config.toml
spec_augment = false
tokenizer = "char"
encoder_arch = "tdnn"
fusion = "cross_attention"
decoder_activation = "swiglu"
decoder_mlp_ratio = 2.67
lr_schedule = "cosine"
final_lr_fraction = 0.05
Rows from block 4 of the audio encoder of a small encoder-decoder audio transcriber, named by matrix and row number. Each number is 200 + 20 x the weight over its row's rms, rounded and kept within 0 to 999. All counts start at 0.
After each channel's rows are labels from the 100 clips, of 14976, where the channel reaches its highest value: "strongest on" is what is common among them. Only what is clearly more common there than usual is listed. The data: read English sentences (LibriTTS-R).
# conv: width-3 conv, dilation 3 (encoder.blocks.4.conv.weight, 192x192x3, each kernel summed), inputs 0-63

conv.111,216,188,198,233,211,221,223,202,223,180,205,202,178,182,168,210,195,203,231,224,199,212,213,197,207,146,193,215,212,185,148,185,205,204,206,213,202,199,192,195,179,199,229,268,200,162,217,172,157,223,234,179,192,229,196,185,192,211,215,196,194,200,192,186
strongest on: the word "was"; the word "it"

conv.20,170,223,206,216,212,190,222,218,230,205,209,217,221,224,213,186,165,191,157,206,203,208,209,224,199,194,176,212,226,213,187,206,215,218,179,210,189,210,167,204,247,168,162,168,212,226,227,213,206,189,187,248,209,194,146,170,220,180,177,164,218,188,187,193
strongest on: the word "said"

conv.182,185,194,190,224,232,193,225,217,206,187,219,205,200,182,177,231,182,206,227,225,204,228,226,209,211,177,187,224,203,204,142,176,235,216,187,214,208,194,185,207,184,233,233,296,195,194,204,174,197,204,221,188,195,213,233,212,179,221,211,217,208,146,220,202
strongest on: the word "was"

conv.66,207,158,160,234,161,197,188,204,210,147,190,221,216,205,165,188,194,181,201,222,192,227,186,184,210,207,214,203,147,200,193,179,185,189,198,180,213,157,236,206,200,222,196,213,180,205,192,158,198,224,214,195,180,181,213,231,221,195,211,187,192,212,178,195
strongest on: the word "of"

conv.26,166,193,183,194,160,251,155,179,188,216,229,204,238,195,227,208,213,223,201,197,186,201,180,222,183,196,240,185,189,199,213,207,155,199,202,193,201,197,198,178,171,197,224,206,177,193,192,158,214,220,183,173,211,207,172,221,216,225,224,204,228,183,212,206
strongest on: the word "to"

conv.95,229,190,215,231,208,202,213,201,161,221,182,191,240,201,185,234,215,198,195,223,214,189,192,204,216,181,223,172,199,227,184,215,184,177,216,198,198,186,207,206,221,215,215,222,191,185,198,224,202,227,191,162,160,233,185,221,226,238,218,231,239,223,168,213
strongest on: the word "with"

conv.176,220,188,184,171,205,179,180,184,187,209,221,242,211,160,185,208,176,200,203,200,187,224,188,228,172,168,202,214,223,185,211,177,197,221,189,205,199,198,208,222,196,211,193,209,195,206,193,186,199,225,202,212,204,196,180,194,206,228,220,189,192,209,196,186
strongest on: the word "to"

conv.174,192,197,229,202,202,171,219,211,193,174,210,197,179,191,171,205,169,214,195,225,199,216,184,210,255,190,204,223,189,191,187,185,204,190,215,221,195,196,214,170,198,209,196,197,201,189,198,212,185,201,192,175,167,233,209,228,225,183,200,211,208,221,198,161
strongest on: the word "as"

conv.44,195,246,182,173,222,200,197,177,218,192,214,199,206,160,192,215,238,199,176,184,203,191,211,209,209,169,200,186,239,216,165,197,221,179,182,228,195,198,203,205,212,196,197,187,231,184,178,189,191,191,219,252,214,205,160,193,218,208,172,212,194,227,211,193
strongest on: the word "not"

conv.172,189,169,207,227,193,205,222,176,200,171,167,205,180,183,207,227,165,189,208,230,184,183,211,186,200,158,202,210,152,185,166,227,219,204,177,237,203,205,195,182,222,181,223,249,210,187,201,167,172,198,233,213,189,215,215,221,196,227,202,199,200,211,193,157
strongest on: the word "was"; the word "as"

conv.75,176,211,192,191,176,218,198,167,206,215,185,207,207,203,219,218,220,192,155,178,148,201,200,226,194,211,214,193,162,185,232,164,202,190,193,174,210,197,217,203,194,189,205,167,204,217,183,205,240,187,188,224,198,241,183,220,200,193,152,187,180,187,201,204
strongest on: the word "but"

conv.165,222,210,185,222,173,218,176,197,212,218,171,202,173,216,192,217,209,175,183,223,206,179,168,138,179,183,188,170,200,204,221,180,202,186,196,203,227,208,216,180,218,197,218,202,168,201,181,192,191,218,178,178,219,222,210,199,189,182,201,184,207,232,172,213
strongest on: the word "was"; the word "with"

conv.72,155,202,204,221,215,209,216,200,200,196,146,249,214,221,219,212,194,190,201,201,181,198,210,173,218,208,193,214,201,189,174,208,209,213,176,214,203,195,206,185,190,194,199,209,214,185,225,210,210,207,202,220,182,184,209,191,219,201,217,169,195,173,199,240
strongest on: the word "nothing"

conv.52,173,215,194,168,178,206,175,197,200,205,190,214,198,180,188,189,225,217,180,178,172,182,207,168,180,208,202,213,193,185,268,210,205,208,176,221,192,198,212,190,165,223,216,195,199,206,201,169,238,155,220,191,203,201,178,174,167,179,213,171,175,195,189,244
strongest on: the word "the"

conv.15,214,180,174,197,164,199,189,196,188,182,182,189,197,187,187,187,197,188,186,211,224,194,223,207,185,204,209,171,197,189,215,163,132,172,199,164,170,188,197,172,148,212,200,192,206,222,205,192,230,228,173,210,202,200,223,149,187,200,177,206,168,184,173,220
strongest on: the word "with"

conv.48,200,230,188,199,190,212,225,229,222,203,166,182,194,185,216,206,216,198,169,211,246,211,177,201,198,152,203,182,214,221,215,205,214,202,160,180,187,189,235,181,189,244,165,163,217,195,190,206,170,198,196,197,196,168,191,193,210,184,205,195,194,192,202,212
strongest on: the word "life"

conv.136,217,194,198,217,237,157,226,192,228,224,184,245,208,221,214,192,215,213,208,215,199,248,206,172,189,210,198,223,216,174,194,178,220,177,207,210,187,202,218,216,185,194,210,203,224,221,202,210,205,184,189,215,199,217,211,186,193,179,185,204,202,171,188,216
strongest on: the word "the"; the word "with"

conv.85,193,174,190,188,192,192,231,204,186,201,223,197,222,185,191,229,173,209,218,231,196,214,213,203,189,179,193,230,192,192,182,211,211,233,198,214,174,210,187,215,177,214,253,269,191,190,203,180,206,215,190,187,217,211,197,196,183,226,212,226,206,154,224,205
strongest on: the word "not"

conv.40,177,194,180,170,197,173,156,187,204,198,187,179,192,158,218,230,183,208,194,188,212,226,225,197,179,184,190,175,211,204,227,182,210,203,217,158,233,213,200,195,173,197,214,199,205,215,162,169,208,226,222,206,194,215,193,205,188,191,196,228,194,205,200,172
strongest on: the word "i"; the word "my"

conv.116,206,190,179,231,179,213,176,203,205,173,220,187,221,195,178,191,214,188,207,216,214,174,182,219,207,170,202,207,191,194,225,179,215,214,171,194,246,207,181,185,175,218,214,213,209,163,180,195,199,185,232,191,207,186,194,190,180,171,183,184,202,211,184,174
strongest on: the word "you"

conv.7,238,187,220,244,191,181,197,206,196,193,211,176,175,200,200,176,192,219,174,202,182,166,223,214,214,211,204,154,199,194,209,178,198,180,202,197,197,196,228,210,177,165,203,205,206,181,163,225,190,208,208,189,209,196,222,198,199,203,231,215,220,200,177,195
strongest on: the word "his"; the word "he"

conv.43,223,170,179,211,194,184,189,168,162,205,157,200,208,178,192,256,213,203,201,198,225,201,196,181,221,173,157,213,223,175,180,185,229,194,227,185,192,207,185,176,175,181,216,208,206,203,188,196,204,211,199,193,178,225,193,188,216,232,194,220,169,206,176,182
strongest on: the word "with"; the word "was"

conv.9,225,209,181,205,205,222,207,204,189,217,218,192,174,211,205,198,211,213,194,184,222,220,225,189,200,217,182,214,210,214,184,206,174,203,198,201,236,214,192,191,219,166,201,189,185,199,220,209,203,194,218,210,200,183,196,212,233,213,221,194,212,215,194,202
strongest on: voice: female

conv.61,212,187,200,234,154,178,202,208,198,175,187,182,200,213,180,230,174,212,192,211,193,212,174,209,183,183,166,150,188,220,213,165,169,216,197,209,206,201,183,211,182,187,177,217,215,207,163,220,210,191,195,192,203,191,175,171,171,216,183,187,194,225,195,201
strongest on: the word "me"

conv.62,179,206,183,215,215,197,220,187,205,222,210,217,200,184,181,245,235,217,198,208,154,149,192,211,177,204,194,212,201,199,141,195,208,216,186,204,174,188,202,138,193,207,207,208,215,172,205,185,194,210,213,202,211,161,198,198,183,190,239,162,198,203,182,232
strongest on: the word "my"

conv.191,186,153,187,229,142,150,213,171,201,169,200,223,205,188,207,193,172,186,214,205,187,221,206,193,212,188,174,216,178,176,210,198,179,199,191,190,198,235,204,186,223,173,192,195,186,174,189,194,219,185,217,221,196,187,198,200,220,193,186,177,191,169,218,187
strongest on: the word "with"

conv.50,257,210,206,212,185,226,222,219,200,215,185,209,207,198,206,210,189,217,218,191,196,206,208,197,189,166,215,159,188,191,218,220,195,187,203,166,204,202,220,189,220,214,208,207,173,218,208,187,205,200,220,215,176,217,166,204,219,191,237,194,200,228,163,225
strongest on: the word "my"

conv.55,215,200,190,196,204,225,226,193,191,198,222,213,217,180,200,223,211,201,194,246,201,205,213,221,215,175,236,202,217,180,224,208,210,182,177,206,216,196,226,153,204,196,207,191,172,219,167,176,195,211,181,169,196,203,171,200,196,203,187,195,192,199,194,211
strongest on: the word "but"

conv.126,180,210,200,216,217,184,198,191,180,187,201,223,209,206,203,204,188,186,219,215,205,204,216,194,170,177,190,219,180,186,186,212,205,210,184,218,187,195,241,160,206,186,208,243,221,177,183,194,200,183,220,191,222,182,212,187,187,190,207,148,171,141,223,236
strongest on: the word "his"

conv.189,219,200,190,214,186,159,186,207,171,230,206,199,190,175,227,209,232,221,177,218,243,160,179,229,181,169,189,168,230,234,224,212,164,166,212,177,181,173,187,167,218,195,201,174,192,179,189,173,192,197,193,192,190,193,222,179,169,196,195,199,189,173,210,224
strongest on: the word "with"

conv.99,211,187,190,171,189,202,188,227,221,220,202,169,216,205,188,188,203,175,170,204,209,195,179,202,183,216,203,187,210,178,225,221,202,151,207,211,225,197,177,193,207,181,189,163,204,212,151,225,242,179,211,201,169,214,195,201,183,191,196,199,177,235,219,179
strongest on: the word "one"

conv.185,167,218,192,186,191,207,213,180,224,183,162,187,195,188,189,173,199,206,212,193,226,197,208,220,203,136,210,204,191,190,204,204,201,194,207,210,203,200,201,208,159,187,213,181,173,181,178,187,206,185,218,157,223,191,226,182,206,174,210,205,159,215,212,182
strongest on: the word "my"