{
  "encoder_arch": "tdnn",
  "model": "encoder-decoder audio transcriber",
  "dataset": "read English sentences (LibriTTS-R)",
  "train_examples": 15625,
  "n_mels": 64,
  "hop_length": 160,
  "input": "mfcc",
  "spec_augment": false,
  "win_length": 512,
  "tokenizer": "char",
  "vocab_size": 32,
  "encoder_norm": "batchnorm",
  "encoder_activation": "gelu",
  "encoder_depths": [12],
  "encoder_kernel_size": 3,
  "encoder_stem": "single",
  "encoder_widths": [192],
  "fusion": "cross_attention",
  "decoder_width": 128,
  "decoder_layers": 7,
  "decoder_norm": "layernorm",
  "decoder_norm_position": "post",
  "decoder_activation": "swiglu",
  "decoder_mlp_ratio": 2.67,
  "decoder_head_dim": 32,
  "decoder_fused_qkv": false,
  "decoder_bias": "all",
  "decoder_qk_norm": false,
  "decoder_parallel_block": false,
  "decoder_inner_norm": false,
  "decoder_positions": "rope",
  "decoder_cross_attention_every": 1,
  "decoder_tie_embeddings": true,
  "init": "trunc_normal_002",
  "residual_init": "none",
  "optimizer": "adamw",
  "lr": 0.0017,
  "beta1": 0.9,
  "beta2": 0.99,
  "eps": 1e-08,
  "grad_clip": 1.0,
  "steps": 12500,
  "batch_size": 64,
  "epochs": 51.2,
  "lr_schedule": "cosine",
  "final_lr_fraction": 0.05,
  "warmup_steps": 1250,
  "weight_decay": 0.1
}
Rows from block 5 of the audio encoder of a small encoder-decoder audio transcriber, named by matrix and row number. Each number is 50 + 10 x the weight over its row's rms, rounded and kept within 0 to 99. All counts start at 0.
After each channel's rows are labels from the 100 clips, of 14976, where the channel reaches its highest value: "strongest on" is what is common among them. Only what is clearly more common there than usual is listed. The data: read English sentences (LibriTTS-R).
# conv: pointwise conv (encoder.blocks.5.conv.weight, 192x192x1), inputs 96-191

conv.15:54 52 46 49 51 47 45 50 60 66 40 52 60 65 49 40 56 42 41 63 44 51 64 71 45 50 58 69 63 59 39 56 46 60 69 38 57 63 42 43 36 52 35 26 53 37 71 59 42 53 48 39 52 57 35 44 57 53 57 51 57 31 23 53 56 50 50 57 47 30 50 44 21 35 52 46 40 44 34 40 29 47 43 40 40 39 56 55 34 59 45 48 25 58 45 41
strongest on: the word "not"; the word "was"

conv.63:45 61 45 54 53 41 25 66 49 60 37 47 30 57 47 34 54 48 56 50 48 50 53 53 42 46 48 44 36 30 39 44 53 52 61 56 48 58 43 49 49 53 44 44 56 50 39 43 47 48 16 51 56 42 56 38 43 50 23 43 37 48 55 55 31 48 72 37 51 54 35 40 65 46 46 36 31 59 41 53 52 38 58 48 39 42 39 31 45 46 51 35 42 64 30 53
strongest on: the word "the"

conv.46:66 42 47 29 49 53 62 55 60 52 50 68 54 56 47 60 49 54 55 51 47 49 51 49 41 55 52 40 55 38 44 50 32 50 49 50 51 51 54 45 57 49 56 38 43 50 74 46 32 52 36 55 48 37 64 45 53 54 53 64 34 46 64 34 31 51 42 57 48 57 62 41 47 48 41 59 47 63 45 55 73 30 50 43 52 61 51 31 62 42 58 74 45 55 59 49
strongest on: the word "with"

conv.187:53 49 53 47 47 54 29 58 47 28 32 46 50 63 22 57 43 57 53 48 65 52 50 57 45 49 49 48 34 28 46 63 35 43 64 55 55 61 43 43 56 58 61 56 58 52 60 40 48 31 41 55 43 37 47 43 56 57 19 43 42 25 58 52 20 48 60 54 41 49 47 50 48 50 27 48 50 52 56 55 44 50 49 53 41 45 53 40 50 47 52 30 49 48 49 54
strongest on: the word "the"

conv.155:60 52 53 78 41 53 53 43 32 51 55 59 48 60 58 52 47 52 53 35 46 47 47 26 60 44 46 47 41 53 50 42 52 43 48 47 43 32 52 34 55 42 26 45 34 53 67 53 58 55 65 50 56 54 38 59 34 41 71 59 61 62 33 24 56 55 63 37 34 65 30 58 64 68 58 51 58 45 68 16 36 52 61 55 43 42 53 44 38 47 41 49 40 42 54 61
strongest on: the word "my"; the word "i"

conv.156:50 34 42 75 55 31 38 51 38 47 53 35 49 59 39 59 53 35 53 53 49 24 58 44 60 46 52 53 54 48 29 56 54 31 52 58 25 44 53 45 60 47 46 31 49 46 63 34 53 50 58 37 64 50 35 50 51 42 59 37 59 31 42 41 57 37 50 50 54 44 55 62 39 42 57 31 43 35 50 57 47 46 49 48 27 43 57 38 41 48 47 52 56 56 49 57
strongest on: the word "was"

conv.77:46 24 35 44 42 48 52 39 32 48 30 38 45 26 51 68 27 63 40 39 41 55 42 38 57 49 64 47 49 54 47 37 55 50 62 52 50 33 52 46 54 39 45 60 51 46 54 45 40 57 50 39 46 41 20 49 52 44 43 39 49 38 45 41 43 54 61 44 56 47 61 54 56 54 40 48 63 50 61 47 42 61 40 45 45 51 78 44 46 45 47 61 49 29 57 43
strongest on: the word "was"

conv.65:48 56 27 64 53 57 46 49 53 45 61 37 49 40 47 37 65 46 54 45 61 50 58 60 55 37 37 45 41 35 50 56 44 47 40 26 50 47 64 60 44 52 34 42 57 56 28 46 46 52 42 56 51 63 43 38 65 47 44 48 61 52 50 44 60 46 51 60 40 48 48 34 36 52 40 63 25 44 33 38 47 45 43 47 57 41 23 54 35 43 47 48 26 42 51 33
strongest on: voice: female

conv.83:52 58 56 64 55 57 41 39 51 52 52 33 21 43 41 50 51 50 54 50 52 51 37 47 34 45 51 58 29 49 46 44 50 45 23 47 36 38 38 47 51 43 65 43 43 32 42 64 56 56 45 51 51 44 54 53 60 56 55 41 50 44 45 39 50 51 56 53 43 43 54 50 51 50 50 41 49 36 52 62 32 39 58 63 46 41 49 47 46 44 66 39 34 61 50 50
strongest on: the word "he"

conv.142:43 55 39 30 42 53 44 64 34 37 68 56 54 50 39 56 56 54 51 56 65 56 43 64 49 58 49 35 43 58 51 42 49 57 52 58 58 40 54 53 46 56 53 43 57 35 61 35 59 41 47 51 59 25 45 52 58 40 45 49 57 23 48 36 57 59 51 52 42 68 67 27 55 39 46 48 51 65 48 44 53 50 56 54 55 52 49 52 29 63 35 47 57 50 48 47
strongest on: the word "was"

conv.129:53 25 44 48 58 53 55 56 52 65 48 55 27 48 51 81 30 69 39 46 62 55 50 54 56 52 68 52 33 48 41 43 62 55 65 55 46 48 55 56 57 21 52 40 46 51 55 48 42 52 55 58 52 53 47 49 70 40 48 40 45 40 50 58 48 52 68 58 57 52 56 54 56 56 51 58 62 47 74 48 51 57 52 54 61 36 89 50 35 49 51 53 57 56 68 46
strongest on: the word "was"

conv.174:40 41 54 35 47 55 51 53 55 48 56 45 53 64 41 57 48 36 60 53 50 41 48 41 46 35 50 43 56 53 61 29 33 51 63 32 40 55 53 48 40 61 64 56 65 59 27 41 57 46 60 46 50 54 42 60 50 35 58 44 51 36 37 46 33 59 61 42 52 49 48 20 48 65 59 47 55 49 47 48 51 42 45 48 61 46 50 51 45 37 49 50 34 29 47 45
strongest on: the word "i"; the word "my"

conv.135:45 62 63 48 53 51 52 28 59 44 58 59 40 56 60 40 45 41 34 45 47 44 43 60 54 58 49 51 49 49 49 37 61 54 51 61 41 58 49 52 59 41 63 12 51 52 38 19 61 47 37 48 22 52 52 43 59 44 31 61 59 49 39 51 57 49 58 54 31 41 50 54 61 55 51 51 49 63 43 47 53 52 51 53 58 53 44 49 41 46 54 29 49 51 43 67
strongest on: the word "had"

conv.190:53 44 59 33 40 51 59 24 45 41 40 76 44 47 45 39 57 40 48 59 51 43 43 51 55 65 45 41 55 58 50 43 58 40 54 33 50 48 40 61 32 51 50 29 49 33 58 35 62 67 67 52 51 40 43 46 53 39 69 58 53 48 28 24 58 54 40 32 39 38 66 49 41 53 54 43 57 41 57 50 49 48 48 51 36 43 53 49 35 62 36 46 49 40 53 39
strongest on: the word "i"; the word "my"

conv.39:46 57 59 43 43 34 39 61 53 46 48 30 52 55 40 69 45 50 59 40 46 51 57 60 50 48 47 44 38 21 52 48 25 53 46 60 55 42 49 38 59 58 53 48 66 49 54 43 55 39 46 39 43 40 48 59 55 60 21 47 41 38 55 42 15 45 58 46 64 58 50 52 57 50 39 57 45 46 55 45 45 56 54 58 41 52 50 38 53 50 51 45 61 63 45 69
strongest on: the word "the"

conv.99:39 60 73 36 50 19 48 61 51 45 67 61 65 38 46 51 50 52 56 39 58 53 70 57 42 40 44 56 44 38 50 61 58 48 63 54 44 63 51 45 64 61 49 26 61 41 54 56 40 38 46 56 54 60 51 43 46 43 44 29 58 45 36 56 49 56 46 41 51 50 51 50 71 60 62 53 55 57 22 35 49 66 52 52 34 36 38 56 39 48 64 52 60 61 31 56
strongest on: the word "the"

conv.85:47 48 46 31 52 39 37 47 53 38 52 64 48 53 52 57 34 49 47 52 69 48 52 48 45 36 45 45 50 54 49 44 51 51 55 46 62 76 39 44 62 49 47 57 73 44 44 53 59 31 31 58 43 35 37 56 55 62 29 21 48 44 54 53 51 42 56 48 49 41 66 61 62 42 49 66 56 49 45 48 35 46 50 37 54 42 55 51 48 45 51 20 66 58 47 64
strongest on: the word "but"

conv.162:39 21 38 49 55 50 50 60 55 55 34 49 39 39 53 86 22 70 37 42 55 59 48 50 52 43 68 61 50 52 42 49 58 55 59 42 54 59 71 52 51 44 53 58 54 47 54 47 40 56 46 57 37 52 41 53 69 49 40 42 52 37 47 50 43 57 66 57 51 54 64 54 49 60 42 42 55 50 68 55 50 54 52 47 62 46 96 48 38 53 50 55 53 43 65 42
strongest on: the word "was"

conv.91:48 40 63 32 49 52 58 43 40 50 29 49 43 60 54 52 56 42 56 45 50 46 51 50 53 38 42 37 53 58 53 39 52 50 44 42 60 43 61 47 41 36 49 54 57 50 80 40 44 60 63 45 40 38 56 59 65 58 51 60 55 54 43 28 44 53 49 40 43 26 64 22 46 59 55 44 61 32 60 43 63 59 51 50 51 31 55 55 52 52 43 53 41 47 52 51
strongest on: the word "my"

conv.121:30 43 45 46 63 38 46 42 42 49 46 61 57 60 60 62 51 53 51 54 55 48 59 43 54 60 54 49 49 51 50 45 65 52 64 37 48 32 43 27 59 43 40 40 33 53 65 58 50 38 52 66 52 49 37 59 54 46 45 10 40 34 29 56 36 44 48 48 42 28 65 36 61 52 57 29 64 48 52 39 33 37 69 57 46 51 50 50 50 49 61 53 43 58 36 60
strongest on: the word "and"

conv.78:42 53 39 44 57 58 58 49 46 51 45 46 49 41 49 73 57 79 34 50 48 48 58 49 53 36 85 62 46 59 64 64 57 44 53 59 52 72 56 54 48 67 46 55 29 35 65 51 37 56 40 54 40 50 48 46 55 44 43 40 52 45 49 59 50 53 68 40 55 53 49 52 53 56 53 43 66 48 54 48 50 55 47 44 48 44 92 47 27 57 58 62 45 52 67 54
strongest on: the word "was"; the word "his"

conv.128:48 32 68 45 48 40 54 59 42 58 53 48 51 63 48 56 22 46 55 28 48 56 59 43 34 42 46 53 41 55 48 28 41 51 46 45 60 54 63 62 50 59 46 56 49 65 59 41 36 33 49 41 48 44 57 57 51 55 46 49 52 55 45 50 51 61 48 47 40 44 40 37 49 52 50 59 56 53 57 37 53 50 44 53 32 48 55 57 56 73 52 58 46 56 47 52
strongest on: the word "i"; the word "my"

conv.134:44 51 53 42 29 58 54 51 28 45 46 45 41 41 44 43 51 52 44 55 53 65 47 43 37 25 50 43 54 44 48 52 48 57 43 36 69 53 49 57 58 48 52 53 37 48 60 53 59 50 41 59 51 59 43 43 47 44 43 54 36 30 53 50 63 87 44 32 40 49 41 42 50 51 31 47 45 75 56 35 49 54 50 40 44 61 51 51 52 29 54 55 57 35 52 45
strongest on: the word "with"

conv.150:40 57 67 53 52 59 38 58 48 65 39 58 52 47 49 35 50 55 46 46 50 53 54 46 51 59 50 53 49 50 56 52 41 54 48 54 47 58 38 61 48 61 55 40 57 51 40 37 53 60 39 19 23 45 51 63 49 53 40 65 45 52 61 51 36 53 39 46 51 45 44 53 55 25 54 44 38 58 43 44 63 59 62 57 46 70 48 47 39 35 51 34 46 52 55 62
strongest on: the word "to"

conv.163:62 51 66 49 58 61 48 66 35 18 53 51 59 51 44 58 45 60 52 53 63 52 46 48 46 46 47 54 34 50 62 60 50 56 54 49 52 72 61 43 50 53 67 55 56 50 61 33 42 38 34 54 62 47 55 54 72 61 37 45 55 32 65 36 36 46 60 47 32 70 46 46 54 48 41 62 55 52 52 65 35 58 58 41 55 63 52 59 55 54 50 31 38 56 59 48
strongest on: the word "not"

conv.62:44 54 58 44 60 44 48 42 36 58 47 39 33 46 46 53 53 50 55 67 29 50 50 36 61 19 37 50 57 52 51 35 45 49 17 59 45 57 45 56 55 42 48 37 43 40 41 64 54 45 55 37 54 43 36 63 40 50 61 60 47 44 57 63 43 43 65 49 52 47 44 48 59 54 51 46 49 49 47 52 58 55 38 53 57 41 44 43 45 56 28 38 28 66 47 50
strongest on: the word "my"

conv.98:46 51 36 36 56 63 58 55 49 45 50 52 46 50 51 68 51 86 30 52 65 49 54 55 54 38 73 61 45 62 54 59 59 51 51 51 50 58 53 60 46 66 53 52 40 40 66 44 42 52 44 56 43 42 47 53 58 42 39 42 55 45 41 59 56 54 71 48 57 57 51 49 55 44 50 45 59 53 55 55 51 59 47 48 56 52 73 51 26 59 54 62 52 55 67 51
strongest on: the word "was"; the word "his"

conv.110:77 46 42 51 52 40 23 55 41 53 48 52 33 54 50 56 58 51 48 57 29 56 53 43 35 41 45 45 37 28 48 53 39 54 57 48 50 55 52 46 57 53 46 48 51 58 49 51 46 48 31 43 54 37 63 51 48 53 38 60 25 61 50 49 47 53 39 43 58 37 55 70 52 54 45 45 44 54 42 41 59 18 70 46 45 14 50 34 50 38 51 54 44 30 42 49
strongest on: voice: male