Rows from block 3 of the audio encoder of a small encoder-decoder audio transcriber, named by matrix and row number. Each number is 128 + 32 x the weight over its row's rms, rounded and kept within 0 to 255. All counts start at 0. Numbers have three digits each.
After each channel's rows are labels from the 100 clips, of 14976, where the channel reaches its highest value: "strongest on" is what is common among them. Only what is clearly more common there than usual is listed. The data: read English sentences (LibriTTS-R). In brackets: how many of the 100, against the usual share in percent.
# conv: pointwise conv (encoder.blocks.3.conv.weight, 192x192x1), inputs 96-143

conv.108:157164121154088147137093116178104105146147159109128119103106143105011161170176154125118146089143076092130130204151131113078147092136098093186075
strongest on: the word "be" (30 vs 8)

conv.129:139136107105088127127096114172118124113136163088168106123118136147088172169126097116124159099130097091094145126143106127150149073089132107154113
strongest on: the word "you" (42 vs 14.4)

conv.25:109148164121146162141133126150111123050118174131182114137114128110111115125124089170141142132154129113140130152075141189149154155113142123087159
strongest on: the word "for" (30 vs 9.4)

conv.152:105118139107127147133141062131126092100157126065075129155167056126138074119147165131125082141177100153131118141128139142108113099135131163172138
strongest on: the word "her" (31 vs 7.9)

conv.3:127159089114129136075079064085072086089095080129073056122106123130141154136116128150088113103175107161125057111156154138122064058162147107197105
strongest on: the word "he" (38 vs 17.4); the word "his" (31 vs 9.8)

conv.135:148179113147097163155063147104107121134127101181062097183091115137108148103141102106146114088150122143067153111124086169077120136101083139102126
strongest on: the word "the" (86 vs 49.2)

conv.44:136158067069101107116134152061136128071110159143119092119156123129117124107105108196145090103135140158133088145063169121132102123110117098169129
strongest on: voice: female (81 vs 52.2)

conv.162:099145068128050091154068103127194113137110115159116118179120096128165115094110131138184139120155108063095189100145134126112121075158073113139177
strongest on: the word "my" (30 vs 6.2)

conv.111:122113137142105181148123101111095157145137142167151105152141062146116107148131154082131136113157055118089066144101095138128154089107145157133073
strongest on: the word "she" (43 vs 8.4)

conv.76:082159155171138161081109114118158129096174165105059123134164078082129113141139098086093138153078114085140049144137063166099144146111149136082132
strongest on: the word "she" (50 vs 8.4)

conv.26:137194139115156181115120131167133112075129131152134069129102157124168151104168168122128146139116102118141070132189158119111117160099131121110151
strongest on: the word "think" (38 vs 2)

conv.98:082120107140129121154085113136152108066123180131123095109097106151117166165120154142151139154111105067155107142156078161115088107157164074145114
strongest on: the word "was" (35 vs 15.5)

conv.95:120108102126120101092194106173119078136101117075162170135045095129144119155126153186097129149132111141113130118167121132139122128138097165167120
strongest on: the word "for" (27 vs 9.4)

conv.131:185125153188108110135126157042087099145121135117175125190093176116155113137175101147161138129148062139085140168069092159136143191096122104119168
strongest on: voice: female (81 vs 52.2)

conv.43:104126132143118157116073081157159128144123145142135104125124068245159115113170071094104131111168078127116092046093135098159108132129118114131098
strongest on: the word "was" (52 vs 15.5)

conv.64:103139118151135154107089125135143122109152078160165164154129150160121124067171085091115081084160077163122038076113169175156165132110157104123111
strongest on: the word "was" (44 vs 15.5)

conv.144:188111163105108139150157119141131119145131130097199155118156090142158146035137220131147178129127122139125162139147133131149161113143156102115155
strongest on: the word "had" (27 vs 7.8)

conv.142:129106139133106118132086083136126201079137107180096139130120146134152112146121096130174114160171151146112237141138149145077063094174102146125125
strongest on: the word "you" (41 vs 14.4)

conv.181:106095094110107117059076079125147112138167157152091083131101156102000146143086094175130107119126127139048133145134182137129115113152131166142171
strongest on: the word "with" (30 vs 9)

conv.59:050161119148115158121069151133123074113134111134151165117144083136084111167133072120127105097141122102132152111130136123117106109134194116122045
strongest on: voice: female (80 vs 52.2)

conv.75:061101110123096152161123088156120123142158100143154164128150081143128084131127114070146064104148143176098229120151143159094164129131121181133126
strongest on: the word "i" (46 vs 20.3); the word "my" (26 vs 6.2)

conv.124:106144161142158108146147149139130121157136141091116168151108166160088076097153123131161116108166111129136107149102136031043152122086137153124100
strongest on: the word "with" (53 vs 9)

conv.172:146143102090075075139139149131112114110082165096106089145178162120164153115128133114141141140170103183167152182077132102123094105156171172157116
strongest on: voice: female (81 vs 52.2)

conv.16:155137098128103119133110165192102137128164156149088147107079148136095126065154124129155165132157128115183134164078179097100134094136108158114086
strongest on: the word "with" (67 vs 9)

conv.9:142074128136175128131122124130136110124139166176120102142075125119182133157149096189027122128080139104110195157135183083131174162142074127131127
strongest on: the word "the" (85 vs 49.2)

conv.180:128114120125112136156106095151149087131127114109129164105203091129042098140146130151131151154070133134154172127120096053121142098208100120122149
strongest on: the word "not" (32 vs 9.2)

conv.61:048088104140138073144131147102146128128152102153174079132144096085168124118114147113115083054111141117105105143137137097092151170120153125126084
strongest on: the word "on" (25 vs 6.8)

conv.67:106116153189070125149145108110147090161096110097152139083126101139121096139130138135120122143143124180128136159116103118155116072098136136175146
strongest on: the word "that" (34 vs 13.7); the word "but" (31 vs 9.2)

conv.28:153105128115121108133074118109167130076159122132095128135122122076129127148133121114115088029161115115180135150135174083098131126077097204180083
strongest on: the word "my" (25 vs 6.2)

conv.65:156128091148122140121111160173101117095164092115143125107089139161088049074122112086131096163187189171188125148096125113080109125232151162063083
strongest on: the word "of" (51 vs 24.7); the word "have" (27 vs 7.4)

conv.46:188077190149105116101106059096123163104157101147129080176118137159110088132173109145099138156140173157136078133117148119059152118128121109129109
strongest on: voice: female (82 vs 52.2)

conv.42:145175139144125145122135137152108120127130155121154136158146109167141150143142105090100111116124114080096166108125166167125121154130146103090109
strongest on: the word "was" (57 vs 15.5)

conv.166:124135120119162113112085129116096106080099081135132095159106124102155128109108105143076082088111053132177103079112230103150085160124143143064057
strongest on: voice: female (79 vs 52.2)

conv.165:071133170151119137147145131132128030081129121168100102136110071143161126123158135164146111137165141096107145129130098100152087156139175147149176
strongest on: the word "i" (41 vs 20.3)

conv.0:148088134103106105079099137091085159205150051097112125138101159169132170085131133120113132093170151116123120157137145078098163165111138129123054
strongest on: the word "with" (30 vs 9)

conv.85:191155179136127153055068171146149095106161133130129130085143113094116119078131055167133101121079104145076132098127138206113133144135176129080108
strongest on: the word "was" (45 vs 15.5)

conv.168:177105096145173127096162128159124128142082126145155171111125066252131149160111096117122108111136128092137167065104159138146103154162123116149114
strongest on: the word "was" (42 vs 15.5)

conv.96:139130177153056138093149156131127115166148143122094109061098124120101133163156141158122074120095144113134119101130068146082014134150153170102126
strongest on: the word "you" (38 vs 14.4)

conv.29:137173082135141058095138216079141145145101114142096071120135151117159100118102133087097149148131122124140135157053141122128113057050088123134188
strongest on: the word "make" (25 vs 1.3)

conv.51:104160072071120144127120185129145111035153113113176106117149097151058130101140142133121136126092167167138042197105111192127117153156144107134120
strongest on: the word "not" (45 vs 9.2)

conv.158:129079141127106141111131074078187134129158125091128120161139129108101127155111138122087099096124156124062155140143170105112136133108068118041123
strongest on: the word "the" (95 vs 49.2)